config.yaml
dataset: "photos with spoken descriptions (Open Images, Localized Narratives)"
loss: "softmax"
encoder_depths: [2, 3, 3]
encoder_kernel_size: 3
text_encoder_activation: "squared_relu"
text_encoder_qk_norm: true
adamw_lr_other_params: 0.00078
max_steps: 3600
weight_decay: 0.06
Rows from block 2 of the image encoder of a small contrastive image-text model, named by matrix and row number. Rows with one number belong to one channel. Each number is 128 + 32 x the weight over its row's rms, rounded and kept within 0 to 255. All counts start at 0.
After each channel's rows are labels from the 100 images, of 14976, where the channel reaches its highest value: "strongest on" is what is common among them. Only what is clearly more common there than usual is listed. The data: photos with spoken descriptions (Open Images, Localized Narratives).
# convs1: grouped (8 groups) 3x3 conv, stride 2 (encoder.blocks.2.convs.1.weight, 168x21x3x3, each kernel summed), inputs within the group 0-20
# convs2: expand pointwise conv (encoder.blocks.2.convs.2.weight, 336x168x1x1, transposed), outputs 0-111

convs1.15 [ 72 114 195 142 114 152 169 138  95  96  77  90 146 146 131 143  94 105 114  89 149]
convs2.15 [162 103 151 121 110 111 107  97 101 121 167 171 210  45 125 102 128  81 170 156  91 167  89 106 207  88 161  96 131 111 116 161 102 129 138 103 129  83 142 142 113 103 170 135 107 145 128 106 160  98 167 133 119 118 159 150 131 170  93 159 153 100  96 199 108  51 119 121 175 155 145 116 138 111 127 141  82 116  79 122 102 121 108 120 108 152 124 171 135 153 120 133 126 111 112 128 109  82  88 111  89 164 126  85 150 101 114 105 109 137 144 164]
strongest on: text has "water"

convs1.13 [122 179  94  57 113 151 178  82  98  95 100 126 122 124 138 155 177 151 108 116 143]
convs2.13 [144 147 197 129 114 129 109 109 137 133 121 132 139 112 105 113  88 165 159  82 115 120 123  97 151  97  89 118  99  89 175 156 164 115 116 154 135  58 151  67  92 128 128 115 177 170 114 200 136 137 130  72 120 111  83 118 135 171 125 102 127 122 110  82 131  65 134  94 167  84 101 110 110 141 114 107 128 177 170 179 114  76 188 143 150 123 106  94 102 124 168  96 174 109 176 137 121 174 152 105 121 159 207 109 108 124  90  91 123 127 148 114]
strongest on: text has "water"

convs1.16 [122 146 175 103 155 149  92 141 180 141  84 154 112  80  69 165 114 149  94 148 103]
convs2.16 [113 116 139  84  72 139  77  71 118  93 114 155  68 169  99  99 159  86 117 114 200 157 116 135 175  94 187  73 153 135 111 106 154 180 164 116 101 105 112 114 153  97 151 162 104 124 135  98 132 108 204  79 153 171  99 155  37 144 103 145 110 142 146 128 124 162  82 160 139 175 152 136 120 158 120 147 163  93 122 106 118 161 123 139  97 140 151 159 137 158 119 104 143 137 147 137 148 124 135 137 150 125 132 154 130 163 112 159 139 156 195 112]
strongest on: text has "sky"

convs1.17 [ 90 139 128  78 190 176 115 121 127  55 154  88 141 129 159 106 159 120 157 132 129]
convs2.17 [115 158 106 130 101 131 131 128 134 101 163  86 143 142 132 118 127 120 119 111 118 106  76 129 132 135  93  99 134 123 129 123 179 171  85 147 120  46 146 148 155  82 125 142 147 151  98 109  76 121 133 152 150 142 188 183 178 122 152 127 143 134 196 157 164 148 100 113 173  92 157 123 106 106 144 131 128 143 131 167 131 120 170 131  97 137  72 145 150 158 151 164 170 122 168 121  72 107 152  87  80 142 114 116 104 152 103 113 131  97 170 143]
strongest on: text has "sky"; text has "water"

convs1.14 [ 78 186 147  95 135 124  89 148 149 100 165 147 104 150  83 123  89 154 106  96 177]
convs2.14 [ 98 125 127 105 106  36 145 152 142 142 150 122  86 104 125 130 150  77  92 123  86 153 139  88  60  54 126 110 137  86 142 107 141 128 132 112 131 161  89 124  92 111 119 139 158 130 104 128 147 152 205  93 161 109 102 124  93 127 123 129 160 137 120  72  97  97 155 119 187 122 139 127 124 170  89 152  97 175 149 133 121 164 138 124 172 145 139 176  97 147 116 111 157 128 111 101 140 148 123 144  87  88 130 125 131 191 124  58 130 106 164 100]
strongest on: text has "sky"

convs1.100 [ 77 141 110 154 139  73 130 195  79 152 148 173 107 121 128 115 155 178 152 112 125]
convs2.100 [132 122 178 125 128 114 176 190 159 112 177 153 193 140 107 182 117 145 162 106 105 171 134 114 109 153 154 147  88  96 101  98 133 124 128 190 102 185 102 123  95 200 113 122 166 120 134 108 114 150 154 118 170 121 134 118  84  68  70  89 141  96 135 143 110 108 177 111 108  52 141 102  87 118 181 136  91  80 115 130 139 109  86 103 126 159 136  88 158 188  95  82  94 134 110 103 149 159 107 101 100  82 135 128 116 104 122 158 149 151 213 122]
strongest on: text has "sky"; text has "water"

convs1.10 [ 84 108 135 147 156 140 110  74 130 140  85  96 185 150 111 154 164 129 108 127 200]
convs2.10 [123 114 135 144 128 121  88 129 130 132  84 120 113 127 152 144 135 138 206 115 136 133 133  81  44  83 150  76 147 105 157 110 123 101  78 175 143 120 134 114 116  80 101 138 109  88 128  93 110 157 146  96 139 139 123 119 109  76 134 115 164 117 155 133 172 135 115 127 169  77 143 182 103 141 126 181 160 157 142 111 132  78 149 140 128  91 109 103 164 149 165 136  97 142 151 125 130 123 167 100  93 128 118 138 120 127 111 110 141 114  88 145]
strongest on: text has "water"